config = dict(
    model='sound classifier',
    dataset='acted Russian speech (Dusha)',
    train_examples=26041,
    gain_aug_db=6,
    time_shift_ms=50,
    n_mels=64,
    hop_length=320,
    input='log_mel',
    spec_augment=False,
    win_length=512,
    targets=['emotion'],
    num_classes=4,
    arch='mlp_mixer',
    norm='layernorm',
    norm_position='pre',
    activation='gelu_tanh',
    mlp_ratio=2,
    parallel_block=False,
    inner_norm=False,
    patch_size=[16, 8],
    layers=14,
    width=160,
    loss='binary_cross_entropy',
    head_dropout=0.1,
    init='trunc_normal_002',
    residual_init='none',
    optimizer='adamw',
    lr=0.0022,
    beta1=0.9,
    beta2=0.999,
    eps=1e-10,
    grad_clip=3.0,
    ema_decay=0.99,
    steps=7600,
    batch_size=512,
    epochs=149.4,
    lr_schedule='cosine',
    final_lr_fraction=0,
    warmup_steps=1520,
    weight_decay=0.5,
)
Rows from block 2, named by matrix and row number. Rows with one number belong to one neuron. Each number is 128 + 24 x the weight over its row's rms, rounded and kept within 0 to 255. All counts start at 0. Numbers have three digits each. After the name is the row's rms in percent of the matrix's.
# fc1: MLP up (model.blocks.2.mlp.fc1.weight, 320x160), inputs 0-159
# fc2: MLP down (model.blocks.2.mlp.fc2.weight, 160x320, transposed), outputs 0-159
fc1.199 098:123133121135086094113121133080176126141122160154150100112133092100086103142154108121122133145101166132129110152097103098134126127091169118133145153155126108136133093155128089143156086056108153141153159137139087167142120120173096144135126113131139133143141103138158127124137114099145133152088138128142202115087129170158084099138136125130120116135129124112109177111159125129106141148074086128086128155152119104134162094119165127128140134113130122153093107114143121133107137119164118
fc2.199 105:101104153167142171174090138126109105111120136138105157126127131166133123129138130082180134168162143119113126115177132132121096088153128141133116159137134136101129125112130123107133128159135101129085130131120126119108120120153174148150134194121145110139137112119137113156146151099092117080106104139079125120118117117110113131138134156179144120163106163073091065141114070145078131129133152153143156121109164144127144147166126124104146134131110130127101108167135131097085094145128103
fc1.200 101:194105136127105112115071120120182144130118082131118145131120093156171119129148124106126167133154103083128103135130110117131142129128152113133131078111169102137148169121104141152107098122123119125122139130164145136139100164112133100099100093109137089111142110148145181174128131197098133129130136128110136156140119142143119135146108122120111121118160117119143126135094057090146159109175116091144099111130104180084130151122118141126079143099160117126109134131142090152133151130122140
fc2.200 094:157129154134162097144123099145138148118111101133175106169128111100134164133145157106109159120100097136132128109132150120091172114123129121163132130170111143083164122182152117104131150155163131122134149162093171123158126109101123104121127089093087099128086125134119138086119183121148150116123175127149136152112123136137102125093147107101088087078118114149124166122118123116138113104185152105124129164116096111105126104104123137147165120123094168145106155107175129153138125115117142
fc1.201 093:131153137145116103087091138197127176164109119141133122114121107120162101119147145160117135148113121160147114112132097114149124137088130101093115146115172064131102139136096126131058127115128108109160079131135132133119139141122118142149117135107122151136176105147152122126138160145119108097166153102096152121133106164145122146206105144142122117131099067093165121117138137112134184138153070141125136141128132142125177135113132143105120116124157110116097155145126130123140157148100136
fc2.201 081:171146105144085152104137150111151101149102151118105114117138127141115123109154165168135121155105150105106134131147093114133113127104112114119118171109122126173084144128122157160137153139132165124113129094150133098137128113125134086117126126141109114151164107128152187136138161184111138109081112108151115144126150141119095146155120121104060090113119126087115135148106130126102171137102147115170184105146080149108147108146149174118133140123136178083148077125118169119136122152125127
fc1.202 117:112133134051133149065095127088113127149168124124120151109162126135146102129105110135106126146128172130158163121155092136102093147116109117139124137066088126182130138094113100152116111167136117108121132078118168134153112068114149108171132107088149104154148152126128137130137128137117136107103161109151105147160142172143091127131109136115108120182119119119126117112085137126130145112119109142100179168134120156097140121109146135143144127159142144164134144142132145136153126122092165
fc2.202 108:105153129169114132145133123116102115122100069113110130117084128130144159137135123153091110114125107129135097142127118078123100158124102163128120129107114101112092065177135153139120115132148129112118164083086161113073126162099102089153188178116116168138165131145181111106127155109110129154144160091122141125117086165096169123154130105141153141152171119143161157115141153125099147139149132126137126138129150129146078106093131118134136110128155108142125156135117108134138158146132142
fc1.203 103:157141120101105122129129107127132137144116151149117147117166140123104099131139109134115113127092161153146114156174102102145120127067118093171140162107090123160087123136084087133132123125154110113095099089150122160128111124124142112132130119142169161167119134143134122101093151136134135103080141111115125079132134130112091105143178113100102103160142117154141123125156127096154147127098129139103185184135113104131171123138180154137136111136151161137094087120130171114138093133096174
fc2.203 078:178140157146136154133106102133160115185116196127132144111154111125102150100142124134121145125111126158113117127133169163124161141102126129119126138123120133163098107107076163143122151093152144109116114109132131150153097109131148101092117133110131159122119105137098136149132108138100133100084132175126136163139159140147081087132118100085097158098130107146102122132097120110151123070128152153120120150102149139102160113131162172092152129143178173139111109112111152145128181123134173
fc1.204 094:158147147062126143120132143152161133118137123109123157122159119155141126141076129114078121093127164136120095124153079147125117189111125118162138131158104106140116161096140087179118147148185129118110089110116101127135128108118107147162103125066173125133117137176126174127127103115075152121133125126149124092136138127125118118116141151132137143149120118149130120140063108131191118131124089136122174118122129146090140114122144125142129174160130121155143096111094137133106120133091123
fc2.204 111:145116126163115157152099143150116085127117111116109101128123122104124164126152107173119094156178099125142103143153134118095131095165108123066110148085138107100135111123119122132124121106069120100133127107110118150110127105133124162167151158172115143127152154110189104156144126114096112148147120168124132114082139158110159162104120163171122138112090160102100124160137140163137165141177161112144161143099098104140151120137108137113131116087103139105110136156119161091117149148140124
fc1.205 113:143147149101095118145081139156114142113147185157131127120117151185111132130142144142121124131077101132179104135160113080147075143124161119091130133121116131141141080117071136164148122114129128116119112105121101115123150154062094144136098131089126133123097138128142165095109106143123116092088168099168157147124150127144109133139129108155081127150139129111164164101131135127140100117091128131126133166157123158101166102129144167124137123119168124125128125129128123143123123120093194
fc2.205 113:128122115132124094165128084088153144132092114124176121149124113088126134157121103183125161116116121154162106137122091168137149132128154128126116141169133118138139171179133160090110146153119126127123151149107181105117144140135132124116108122072165164129086114088071124120112149136138115168135127115089139152076109125121127132150165135157135096097129104182124180143110112130091143165116109128085123116114146089155115132131131130143112126142112133119087169112123134150150128087116100
fc1.206 065:139112114123102112095055140147105101128156169114129173089169149131094120126155158122087086126124148130155159116124098167131108131120102118134121159100099126133114142097096117133114112126128150136147099117134163077164099086132120082092144178164093131163144145142117118166144144145077121129119139111092108116110130114154162110128142121123132112142124081119138150118138160130112160175121124124108134152142147168140156142111137152146082127144168154119115166146166128115170090110123138
fc2.206 048:092138110110098131125152148129129142093112173139098120115127114158111130122108143111119133101104106111150057147123196160148163128114114116110136134122147102157103084158117104139136169111128104126140168106151132148148121137144125096151115168147135109150089133140176157092141064152111113123104162116163105126113120132101113112158141088100133164127136121197130189109098118101131136099126107127140099089170110111139133124141144136150122125121080135158159135147118130131153166107138115
fc1.207 092:118122135128115126160112120106110107123127191126139107124171146111093134106147161130150130172150089133143118132094119117119101124119128085127144157103157128134132101149128117101143133106124123133103120138136125097146175152148158102094150111129109144130144121121142121131118117150106101140131155041156125130095191138197123143122133171073047112139123119093135155131095105078115126126088144118146131112178131116102154097115120131099110156131124139116136127167112111140135131171159115
fc2.207 103:119116073114135144137141127133107114125093131101114121103105122138152137124111160150174180140145082137142138129107074118099131121167115099155123137131140119132069163114169146115161117092127123152121110117131133137114169095176100140134125151105118174124147145103142151093149161153125123121128092159133104130117119135113128141155100115097131106055095178103134123130106144133101104124185133158132155130090161112149082137142142106093099121105084090139177157130118126108129137145136138
fc1.208 094:134134139092102113093123127081078125113107096155159120130127103121131126093109097117140120149137168084141155176129092153147123142107070135147117104132087160143142161104149110128081095124095132168127106143121160140171127127121135101104164116134124152116131137128132147120106126116101132115126127083165146119122157140125099131104127158150113135135139105122103154097102094159110112145081125136059115133137124130132150097128138131145133221128143151147070140130094136148157136109104108
fc2.208 108:095124115142105152172074142079109151141088127149093126128120109112138194131164081117142114138135128125092125177146153151119109154121136139118082140122097095173113116131118100151085113096152105158134078134186098126089120151147119142170100163116167129144126127119128133106130161135155123115147128152106147092159168141117137136151145121095113145151130128153128164152120097124108131157131105095066133145141145115145144137110159115157124154142090124147104139154114112090104121156115119
fc1.209 123:103126131087092097087143123140121153115139108125123110119146097149101103129121128143084130133117159141135125112137104087134109182071161114167103127142111134167090136113127040133111140134109124155150099088131119157112103123121108141129147098101158097106121131174130143117144112139136173105092185101153127106153137158171153119105147138116111143171120121145121174136128123131163171148117117128101116129170088137145179111109152143159142135148158108146094141119132103150153139143131134
fc2.209 102:146100156125152154115080141134109091141117115127119113160130183121147131095110175141168173106169128130142111140152153114140170139132167152153121086112148109083062091114133120115147171118133102140104142099117127101082109099113099128126157115157122129116188147125167110119133121083097120149153120124115117147133119108158128144157123113142126142126112157120144143127103140105152203119152102124148146084128153161132124123117087124131129162096108156103128109124101103134107149146094097
fc1.210 101:172086145125124133087095131169118145128126080122143131136111150119134108126193118170154117156116156063100145130098139121146138136067113122158113120117114127135062164083100133178122150143137102122147101130122147108157151110143161101090157121137171127152164124144152143137111111149096186138134159081152123166190111140133116121136107114123107120139131114119124145122168089126130110128101117094116107137131129107149149105110141180109128153098144152113128136139140145130121125097127121
fc2.210 100:119175154099116139112121116128114102128176149112126089134085139147149109135116073137126141147185147094152122129123175137159126123103135128153104122122138135157178148135109089126133148155088122132153151129168119108124100124128152119092101104139116108119091184154123161103110115111144142105139138110094121156132159134160140135144121086127173103128122110133087149115152176126173108163169105122118126158132084135106097139131166140140111145105099093183109120119152127110168124111154087
fc1.211 110:132157147081121124103106092149143179163121162128090162136136095164131144145136116110054151131122124153126130118160121094129107143132158123192122116138097085152139180109101069156111129167148086120131127096157098092126160131112116153156113167101172125121125114135152140141130139157136118137091154129124126121119141144145137140168138113091144105129120114132148128132061130096160135128133122136117132106150140176128121109118094114102128128125141121120172128115153100106165092132101165
fc2.211 108:149106102167164115123130115134102164135117150128091099118105167150095107123128122117136124130131142165101136138120092126152104105116125118115140148120130093137092104142156100109170155117138116119153142149131123157082140132135143089135110128162092113109119113125165158107139089121151138088149147169135108161125150125173140106126143118066140134066098176140104135136119074106129113094117127171114134140111142145084136137141200086155160152151099160134134143137112130124105146141179096
fc1.212 088:126144106122118135097133098169140133203144111120096150169135149086142119109134104083148106130153126129049146093143129135120133131158143120100148141131140122133092112115151152137126128141164088141131143112113170141162162122114143157163123081128150133123137118102152116148130189116106114153071118143126066146148114118135146143151121129132127146113144130107103102138152125095146131136184067152086129134126125104128129140117144155110165163125123131096155106128109149077152153161139132
fc2.212 100:111158110142134108164103109198112099094155146131150125092128092088109145123151140116098139113125123094144144169099132128081136140154146153159064125129143123079136158159128108107105111129124143112129124148143151133110133180115116129110127149126167120132112163145104155131071128120160123146185125090107141142156153088119140143114121145128146152144128120121124151140136098147137123142085185135101095132118145122165161162118139110139145123119108180130103136115138164158115087091179114
fc1.213 088:170128149129100097129150182124119179124158098126108168141125123134089136131091102144116100083115125167118122131145121162107107165116146108131130092143135125124132139114128135096102171138195110124099155109143114120141176110131120138134137152086126082155150163182136151079137116183109114111120112134167119129170122110114160119136169128147129147156136089151119091146115138116126108151133130106124118140134131186144110113132128158152095111155149118113101098133102122105188133128084128
fc2.213 091:111131139130144148126131102149167113150108171093128137122111082118155137121127092119145130134165092136129099100108151135112087121172116137105118109111181092172083108097113191111120114164133101174099075145118150168115107120123153152141116179138100152162154171121115115090122165109108135146129106124110109092107106117121125162095132139137142138116095159089131134149129097150132142092138137174135119133110154112102089163171133125109108130128129126123109130131143150112097117171165147
fc1.214 093:153145093124098097093119106146132133147132133141098115114123080140129096129118128125164158132125075114144142153110120172127107146140149111143132142125117145116064137130134108114134145154159114144140106077121114148109105141133140126142113094169135089114131125180166139129140149109104106111072105121152142118148108117097148135138119139085087124132144156114148142114169139089146125151175086140078111157134137083152129129135114108130141160128147095097121136113173103115140154199066162
fc2.214 097:103140085115155108136142123129093141157146143183163122119118154098085147137159086127112123136123146080151137157138121118106082124116180073116119106119134125152131148107106134114078127133114116120161132123150123098172163131152118142087099111118136125107144089127169115135092132133135147103118118116102115131091159126140119121119099112169130166082137144121104094156146129165146087119150151118130118141109076140157146101168132143108145125113101150126129137150119165156174190075139136
fc1.215 109:170135112088113046107115096139173133136131112140125129131144098153138064128167102156102145132113122113108125121106139168128114168096169083114143113149134147172161125136125124107106091155149126131144122111107172161152128115131118156128140103100123113163136119158167154138148123162110133110124102142112139186107124154122126129148092099129107161162132114120126131099149143129144109164128086067090093133132142133127159097090093153135133115116189135109117134150143126109144142136106138
fc2.215 106:120113105116154075146164122154102117134181174129134113110131144170139120138109145136116078150083148125187130135134146121119070135120130127103120120111133167142088107131163151074149132112084130135122097128142117117112153172103145101086164126133096159115142111135176095111140132119141099105105126123134123153135132131115142142165145154107134070128111152121122121136131161113129155120158105096153125155136087158130144119092121167153129125166123123118062084135143114123141177142156141
fc1.216 108:104133181119113129081131112142160094140140097133106130108110105150174097173117136135093183168125115156110123166145108085102090168082182078143121132150136105144130169148124106151102104133129094117089107083138148138128110126152138165121115109142144076133159087158124164120119167156105094127119138154115125135103101155115098116145135107087130121122138134132127104145144121085126141129123074135112132126166085132077120128132149121162132125156145122143145171124142132149124123146133134
fc2.216 114:125104143183124154157079130125125146122110151155101110132146168164108156128163078100136150109103107125125113137119137135140131118087158111062136137085098131125133081121145138141153142110095143144115133121112119175148130105129121143139140143208140092166132059100115084107128144107089107114131116151121144140110126159140140129137151158110153109103120147131101115157091091116109095139097123150152135130134159166177169141127161146158105137167135153118129118109107113115128161129132129
fc1.217 071:102146120158127139094148129128121147164108149086155143131210127089114114113170159125135106123132134142088142068138121118114093148153113108128126151107096134138117150132095141121147125112149180107136179130164137119150170142137143110132178113179120137143179127080136136147144140126134122133142098127107118131143145098116111123136100119120121169138101100151115118118108103111134166162123126121116150149132088160113087178117154149145111097183100162105090145147108100136126112170126104
fc2.217 087:152111095102143131175145094115155128158142138102108146133108186093152136173129109121159154105130117079149151113097125188141153106113163108110131162129149136119074125145122120133095125137127149122152167142117143142168149101091149113111128183132098143130119136153078147082109113147080115146134149131108161144139134147140122131115099143126138149132137102159158159130061141133155081100145129132137124151120171091125150122114133135105077103128133121093145143150144165133158141102136102
fc1.218 088:124158138130096110092154129125146116143152143145119145091111098169136105088138123158133072139111111144138132144170063090151126127111105106107144132156127118139071126174126129108161093110141136154139193094120152165112105124141140097133103130157151066126168105129141136121107113131131122133143108141100145107118091119102145130128141111149129159164120125164114128138137105134126170153118126105039131119154140087146133160123137128140137097132148146086096131146154178120124119136152108
fc2.218 101:122077111131133134165178145098071126134150092137134117097095134160089095154144143088119110139141109154090171118152162162113157098118155131087168148132126125130150127131164134170131075159171127144138128122099120113117135131150142150127118135139113140112142121128150105125136162102106159148141145139123097137127151121167136090154154155132124062132110163097130101134140152126093115152154112089147147114116088121121108118096119080093137128152089125138153136165111093092133108174117125
fc1.220 087:146145164096133092102153115118133069127105147139120181139155128121145135166089095098120106085134155147115136140138133151158119123112127132197149110127099101178170160125093056149128070144109135140104104109121119114138134095088105127154162158146112130127117124117147122108139123140142134137126155091122094148108129137149126129114150105119126151160140119140150129075072170109127139152107095079139153117140120168123116139109123117154099134128158153168159123114100114119131115119115169
fc2.220 079:125169120144110194114171113150086146125129094141116139173138143107129108139135115125108131153136113125126161148139129082121159084133124162105121122165162123091097147125117125174130157112081166157146115130128104100121125127152127114083074155120131124123125143104164133105138137180154125087121108110149136110095161179150112174140119108157141132131101132150124088092167101116149118137124109163156086093129106117111112140145099099080115133143109100133164138129098157124146134108137089
fc1.221 100:121166166125080117112103110123076150152127149133099140112133122130130094108131132105087096105105138134096138135078124129167149149116159122144146144127154086150138103101093097145109144114130119137169107116120115134131192148154100141108161157112121112179136130140138121122158112176125156124122144096181110102141152121157111115173117132071136115141137095170139166149126156120125130160114085096101100144158120177125131136112078130132103098142152123128130138133093114106150161163165129
fc2.221 093:167156080112145105132130151158135156143146126137142116131112098132093122134116119138177140088130177130082123132103118177123112139120150095165127128124098104142139128133115123106127175115120148118127145139158128146132138122133168105108140162156087122074108152155081151157113128132137112090126152159108139142125153113123100123133155112115105131173118155147117076090127098134143098086155138137086132127159128169107117092130128086087191148168124114134117132197124112155111112141099127
fc1.222 129:168133109102107101115125131173149143148130142127105146120150111125118116120142124153138101167095154130153124120180116123100091144122119094137127149120103140169121117143120115145155089116169083132108110050156156131142110127091173095115133113160122115164141137132162124131087129145135121139090116122108120103134120145123135143112140097119128136132129127117126154129148088126118131153124107148081155115180147095138144115135167217172170145118152146086091140163135143121161098096099119
fc2.222 123:110128145126147102140152122102133126143122111121136122144163152088143101127064139106096098149137104108118146165141110094118091154149159117165105118146082118124135114092115148188153081120102142136087085132118100157166137122140148101162130136171112159108134114147175139153113098087115088133131138113103120151163147165137141134156120137147146111117098129122122093103149154152116112152100093171129126114141080185146178115110149128108164131116137137164163108093108122121133119138102122
fc1.223 099:127120111123138089107127106172088098126110146123124160128135106149119137132125112174109145130147132176115157099148112100145103132106170122175116113144140096163127164131125105105124108144151116149148103121137097108164121118116141115162144151151156134143150091109157071164131171148146158099135123067156091164120103121105136173153133146101150143145136093109172135095118132072159155162106107107086173133133135110147127128108126130112067123133171160121148131130110098114131117117120159
fc2.223 096:104099119135098131091096141139124136136150089147130159096135106124091125125122124110161086147123114093168126147110119106146123115121146123106131142160122133138138151106170123142098086151074126096096126155151135084115139115149114173134098148115161102123146126095127142095105163142132121096140120085146180169121182131134092143139147110126109147102158116095133137076199120119163110163162141119149100126134131129091155118147139138125137143102091156065155125142109147135112128152092148
fc1.224 095:135140103125116122125132143124115113144122150102174105101153089169121117097141122117110131170092128142170131109106116115119138159116151121115105134117141104120153092077167111146156108093149169139137130137167097118158097125126109063148100138100100120142123137147133126156114118155143135112156157138160147109109185124142116126154095115120113137117090135117157155137114160132067159129121118082121155119130154149119154144104138106144139161137154087127059086135074131173136164095125104
fc2.224 101:114079095110098126072130109107139153117098122103115115107160113110109113115129136139134138165149141117114135152128177135133145133133109149143089114113110144139113121119152111089087119166096149127119130124132121131113166140150115154146150105094183135075128061125154128124159113118084105200099133158150140142133116156132127153139126158152138141091141118102107166087094119145213130102121127152089142148120130107125101107133156105151150111107160114113146104109167137132142125138120163
fc1.225 104:119131134118057110118158124076096125146108116160123114098124156105169070142126120115103132181098101114119105134145059075139111122114132106105165172130156108182112126150125115167150117113142147136152165121123117133143105115146125117161129098126118137173145097145154109136106098144123107155101114133137108121139125129165073151171103125128073140134128123121129171134139083109156142154095124149108160125165093090105130142110147141114148136101141140111125104147131129136119147157150108
fc2.225 106:142095147163119128168148147101086102138127121127118092102136088170133147120127112109150122175122152113155150137166108134092080093142088113109128125132168100127099116110154155120125117161104145112133097144137113152153167131139147117149085111108165115101158162156110131092167152134111159107120155129119137133112115113167057125118118155137134158091103172100089081152126156136127099096141146168130162108088122162125130146086096114108148107128115139136139099142128106147147143155111110
fc1.226 094:117131113134106039112089124153144114114111165158159148136119089142110118136132112136140115134143140139124128172143138110155114151123172110135171085140101109137112124150128131083135080094174121146146155136139123113112133088143077118143165136112101114142118087094156092118120159127115164137147112118142117164101100114112099135137118075110136154126148122136126111114101137111102128111115095098047112137144128140117087113136125160132109160121198154100120129123113096147131142097126151
fc2.226 099:103126124136143116120154173096115112124151122127135138127113118095090127112100128172115120155162117137140168142118125098106151061177147114101147133130103129109141134176131140138194141124119140154099163141096142112107103124115144154114135121123103117138143103130159099090111140091106146172166100098118161159080158111136128170123181098134106154138147133101128104102088118104085113173133092128088126138119118127125119102143107111096157124168083114130101143149152143097118093155117142
fc1.227 104:147118138154118107089102133134113142145110136131121118138103123107155100117136062135098120111113114114133116115164154101117114137139166095197150094081101132147173114094106119166115138168112156122146160106141113129133100146114139057190104132187102137143134135151142095146120111196122153122109125137090110136119128146161105116159127133111128133158124139168112103103127127142137172132134157146134127144156100112188186138107135123141108119111123158112125116117145097124127110123097112
fc2.227 109:071180112149137143115136134077125107100127070121110138155138169101106128148133127156136104119137107127111168105165102149131116152123140119130161116151138100119107103120136090122144166128129130145134156105114164163129117084115111149133174126144134154118183104131095131173105190142131119141135099114165159097121110133095147141131105141145106126114128146140149123133141104145119096121145133092142100071109128102129128128157148148098163119177116074123132081114155104136144153141072107
fc1.228 089:148144089129100114141106130138115123150112134155109127101140135141137082111166138161108129116122103128145115115114132170164092111125120104124107166136101146122070105117107133113131159139158115106147083130142128123143138107085162110133117154117138152172123135156160102082172134135082136096129156082153169107147144111126132147163152160077068123153116089089171121126154154088141109133119109161098151176137137110146129128133152144086145121135178175108144137133136120121131114138102165
fc2.228 087:127117118127127161145140143172133164115135111150145125129087141116111099152122142101107138089141127136143086117159139100146201103120083117151099146096105145125112125101125141144113129161109163082122131134163149160106128143149144119111138122160095136152134141107086116098091162102133123109058107135116122146155137117140186118118150140154081091118177081165128056128144118138134094111112118141149147123139134140124149128164153144120123119117109173138114135114135120181122082142122112
fc1.229 095:091130143110108115117091123108113130097144163159124143153122123151127114180143111149129109104132102116149110173129083136170134097109114119178138125108104096170110154133090160099078077148115093165127101124118122105148108105111128133107204141160118120115139134136126128089142132117133153138099128070109206111101097136110096131123128132073116137151153103161110100130124133133117144122108126122088118147110110137143120112121141134127114102134153132096105128146184125120125108132132185
fc2.229 104:114131172140097142117137161171125132083089113167115119140121147109134134122132116149081131112106092154114161158110123114178100100162142155114133089106137121111172120122137096148128123140102114135136118106091089131092096099118140142122125124129169127068109092113135128156080143092157144149164127098168143134116132107156123124141145134145128089129152144139113171139172090111181097095118141150142110148184124173123111122164125131114108123125104095134097130134165131090109112167137107
fc1.230 104:106123124097101122106068128133087146161114133127161166161180141106113113126101092136111057092130140108093114124119119150137127129135128113125131149119111099131096112107133059114100115149124143158151068126125158161187120129138116126154143105103124157126127137141115126104166144106124129143146160108130126134149124145129159100174135114117119153136136087100125131136099138142084112137096109152111112186154157100147151104121143164112130132156180096132095138167116138128166093114128156
fc2.230 106:124090099104134125186126108092106123122108092120121126150104093129132139135113140073142148113156095109167106150117146126105106167133135147120122101119142108091111106148129141119119127106147116145097128135138131161151144127111118112110144097126099094173122105130114137115117165137159154142168068103141110123092169136121157082154168093151117137116121102158135132183168129078138146148152166159166187159118161150106106092134155137152147116123091152132115146080115135147136101129110143
fc1.231 108:126175126081129114080137097181146165185140131109115122153153106087089068131144116109122104133108179129103115100138139164107132165136131109124130124086123123135116104109134096134141149120193110146093161103147160138139144121105155131157138094095141119126132116100110129154114145110141113142094146103122102108151125132123140155145147110114132178156122112120109155075098120124095124139193105121122166146146136121117163113118130148128138156131138158130105137163121171101141109183136128
fc2.231 113:144149128121142100161142154162167090084135097115171138093162121108143112112092135110053115109162158117168120130097139122098112099182137130163122104149107156089183089129123122120139094112111173111114162131108143160120104148117139108147146098120180147123088110143100188135088114107140165126153148127125112122138136117121132128134082128085152151128122131120140117118142127130088114083121139137121098144128145136136130143139097099144158128133117132139125167121150138149127098079145162
fc1.232 096:114124095144096111132145125101136153138145142123118131089147107119112097140155129108149130176124136130125132127100114110120111151080118098117121126113131109114058150157097091098131155144146148127103146082172152146130123172122137150145190175153112060157147123111165108090102196121103114113171120100152108110149093130129133112122154132091112152145130125134105126124171148100108145182123106117112138177125139118163130147122156133123136123124165179121117121149115151131130125140172132
fc2.232 093:125107175154096123140122150092195117136116116128139109089155095174140131135130086113139151140165146124130121109133142188146110160092123084119148136137130104120110131090142155133133121157111167129131156101153112131122089100110166142119108175125121103133189135145105111130110120151106130102166113119103075156152110180126138152078126187098108131100130131137107157107125138127140135111116104138155088152109081157116122157124120154115127165114166137128126120113118149123119128138166086
fc1.233 101:122115148071091085113115101142113107139138171123145155102133115167121088133124122128111113130112138129132135115106112123150119141077149115151117134119114120184092141157100058148130109145160113152127148078119127165109130148115127141152167148124138119162127079088167138130104144161154122105107164090188154123124143141151099117153110125116122158154121123106126127117153122081129139174134119107086153160147120100126177134104132130112090131103171165129124128146129153135150127168144170
fc2.233 072:194163109149115117080136184131160129167156158115110109111117120102160110118086130172137152134134119171165125132128122153102121141110120129152115156130090134143104093101115153129132103150087142114135145133143121155091105128151120112100124134175135145108132121114139124100087096144115135079127122130149140140111145110159078117139102111109140183134120144148121128147154146099158180114148128133161144081162067163114167096107164176156108132139155126119103104133119143136135138112144110
fc1.234 106:119120131092100134141083117165109121144126107124146109129162105192142111090144124110086141145123142108147102142134125134128133161124114091107137154122113155125090108107141112154127165127202106115141082106153126112137138174146156142116117116071148100152141140158113153116147144147076126108132177141121154060136153107114110110117128148079112084110123107166094113177159116126150146117114123141118146115121099139114168121111172127149140157155156126113100102113101111163147138119128112
fc2.234 109:130115119168117162139148150112134153118145136127093096115115121049098124149125135116143120113120078133137138124130066123124104107123151137098114141122158152113169179088156156131127125128091112160153141142157076160092092125129115186139120112135106124075101102113153098118165119124151119133149138169097137114112126155110115140113147119149154148147145123097151150134125134154172191120125124147163175188121127113118118078156130108125111133148103124129119117161144108129096112151126119
fc1.235 097:115108137078118104134137103187098121137093128143183141155161131133138137092122092139132077106126169117120072150130147097177097133115141099173148136125109116148090128114135046134149126116129153151153086155102118133126085085138130097110162095142149139093098111128114068137105095125115163150090157125131124115149146101141134113119150097112120155143141142138171139127107114117146154129134119110131103124166114118119132131130146144108123129165148115141142124123123085127107095117098165
fc2.235 099:133115149108109115128134094132149141119131173129119149129104123111071136107156167116193113129118134116130074128095139086138120117126168139105118117129144147153156146141133140114174139102173144121144178124113152120142088143137105135143118108118144136154108113092135125089146168098103108132150084132200127104111156103142146137168118119156146173133123126142147106130113134090093094129117113123169106123139122171148142100133139130099086171158087091073133117138120104131174128134108105
fc1.236 091:146132122130113127134129090132146128169118141098084138158123082097149139141166075113150125120129114145064110088147115111112104125139181106149127143137152145124129131135130107140121133157173085122114093119118153130168106152151126150178128133166115133197127129158175090121195164153117123128084112117128133124138114130106131125177136136134128158102123126122124096151137125130129188127137112138084124149118170075099120101142148179133109139135147148115115133136156132090149130143112114
fc2.236 103:127154128148164116113102093163099148079136130109182103128149112131101111105130147138120158129157108110151121146127148107071173165159119144170076151146106110144104161107128125075137129153130157105115110149127149106103115137128132114110104145144150138121109137113120123130063120128107129148164110092105161172123113137122137139097143146145166127124117128083142187101179105155101117151107135151142126115118158167140145154137145099141150120116091143122093160091135157157122108097174134
fc1.237 101:091121179104104106149081124185098113105171163124133137154143118168102147128151118103158136149133122129119116141138115101153129149092117102113086120139142120169111101144110100105121140105150113153106079123115125126106126139110100149109162125159080139114095103137174107133105146133150144063166139108221122080082095147145150110132130128141121126137142159158127111105095135114102174140102106151122131122121134158100116098119137137134130131151165128092136138148123126123161138136117139
fc2.237 103:107126143153133096122115077148095138149106150126129122151156093154054116125128145136136089136118177135133144139103158137124115127151170162141112097139112143091182127121103119103130125107123169156141101120116137139138074132123116167135061101100140116094113113108105162122137138099132117121123143080132165073133135179124087144098155115137128149122137133152149134126134121161152137114148121077151084132163155129103113146123106130116075144170128138133171147114112096155149139131147135
fc1.238 083:136130098107133107087162134130090136137088116149170122099107071148164124142139078137144113116137129145140108190160124109136100143113173105165156087127096143124113112139137119152135112112156120128134132109144111140153118133159109093128132089118117126156116148159118116116127166134121098153092133160125153131147123124123116093168132123131108120114131065129137099142127147127122136094118124109097125125125126081095096075149155169178125154157148119150074148112125116140124108092049133
fc2.238 090:114130141151148126138088180085130116141106094135108121130106115112130090109121127133136118158174114119140159159162148107154148082182140114164119131139137146144155103160110143103141143169154133098112114134119102111109092101134115124136105111133147125116131107151133104147116187101130083122143102135118145109112142096133139136111164120122116073167125144143120107153147119126102081148148115088154140152109169165138143102118127117093149165103069119130109097183144099082081142159103129
fc1.239 112:157180152128127151045144150151087132166109141119117091098121127095118090168114146113113125129090122120123138108112118123121121182079135118146098129109116113147114120091116136181082162122139109102109158111138113147136135109141146105126117101121130141116141143153134113134119114112124117060110153056146154134168137122179102127164130127105107142166097136119137157092102151151151128152147116123131136145165148135107144103119112130124154154087127119141131108139150161152182129160110133
fc2.239 115:162167126113107108172101109118101092127137116146132124105120119144091132115133144127122125120115100111137144147060124153112136139118097178126102101178101146155151156124119131121136114105141130141141188137116120132125157166164118132109147109081169107136072120079121171133112116100154112145135123089177149132153125120105172133124149066120146134193143134147126130155094162160089138145143133131122117157127118141089125134126145120142094144130152094160136136089093163126138104118094121
fc1.240 097:139146085122106107100093085127093138152134126174093130081153144139130078120170132118101112113112121152129137132133105160166108154124133126140150115116075141144089095083094099120135133154151100121141111103114106138124146126133140097135122095112141141135135147134142132145169152125103117122083177088142149118139166108127136144147129139106067109144130091137155135091143152094152110168140082118090143188146127129153178151108127135120129118139171111112099132125108106132171145149127175
fc2.240 077:113148095093110149126093143177126166125118180142141143151148152102113159075107147157109151144131159123084089155109136113127175113122126077126121178124113145139117128122097119118129145140125112107145109124148107143150145141117142090127148150170128115160112137187129118116086150132133157110118131116061131116143138120142120119182132094133099113112125115118117113156147126076132117098085105139105134126150166121124176113151145171066164161115120143094122112141106169128126148117115135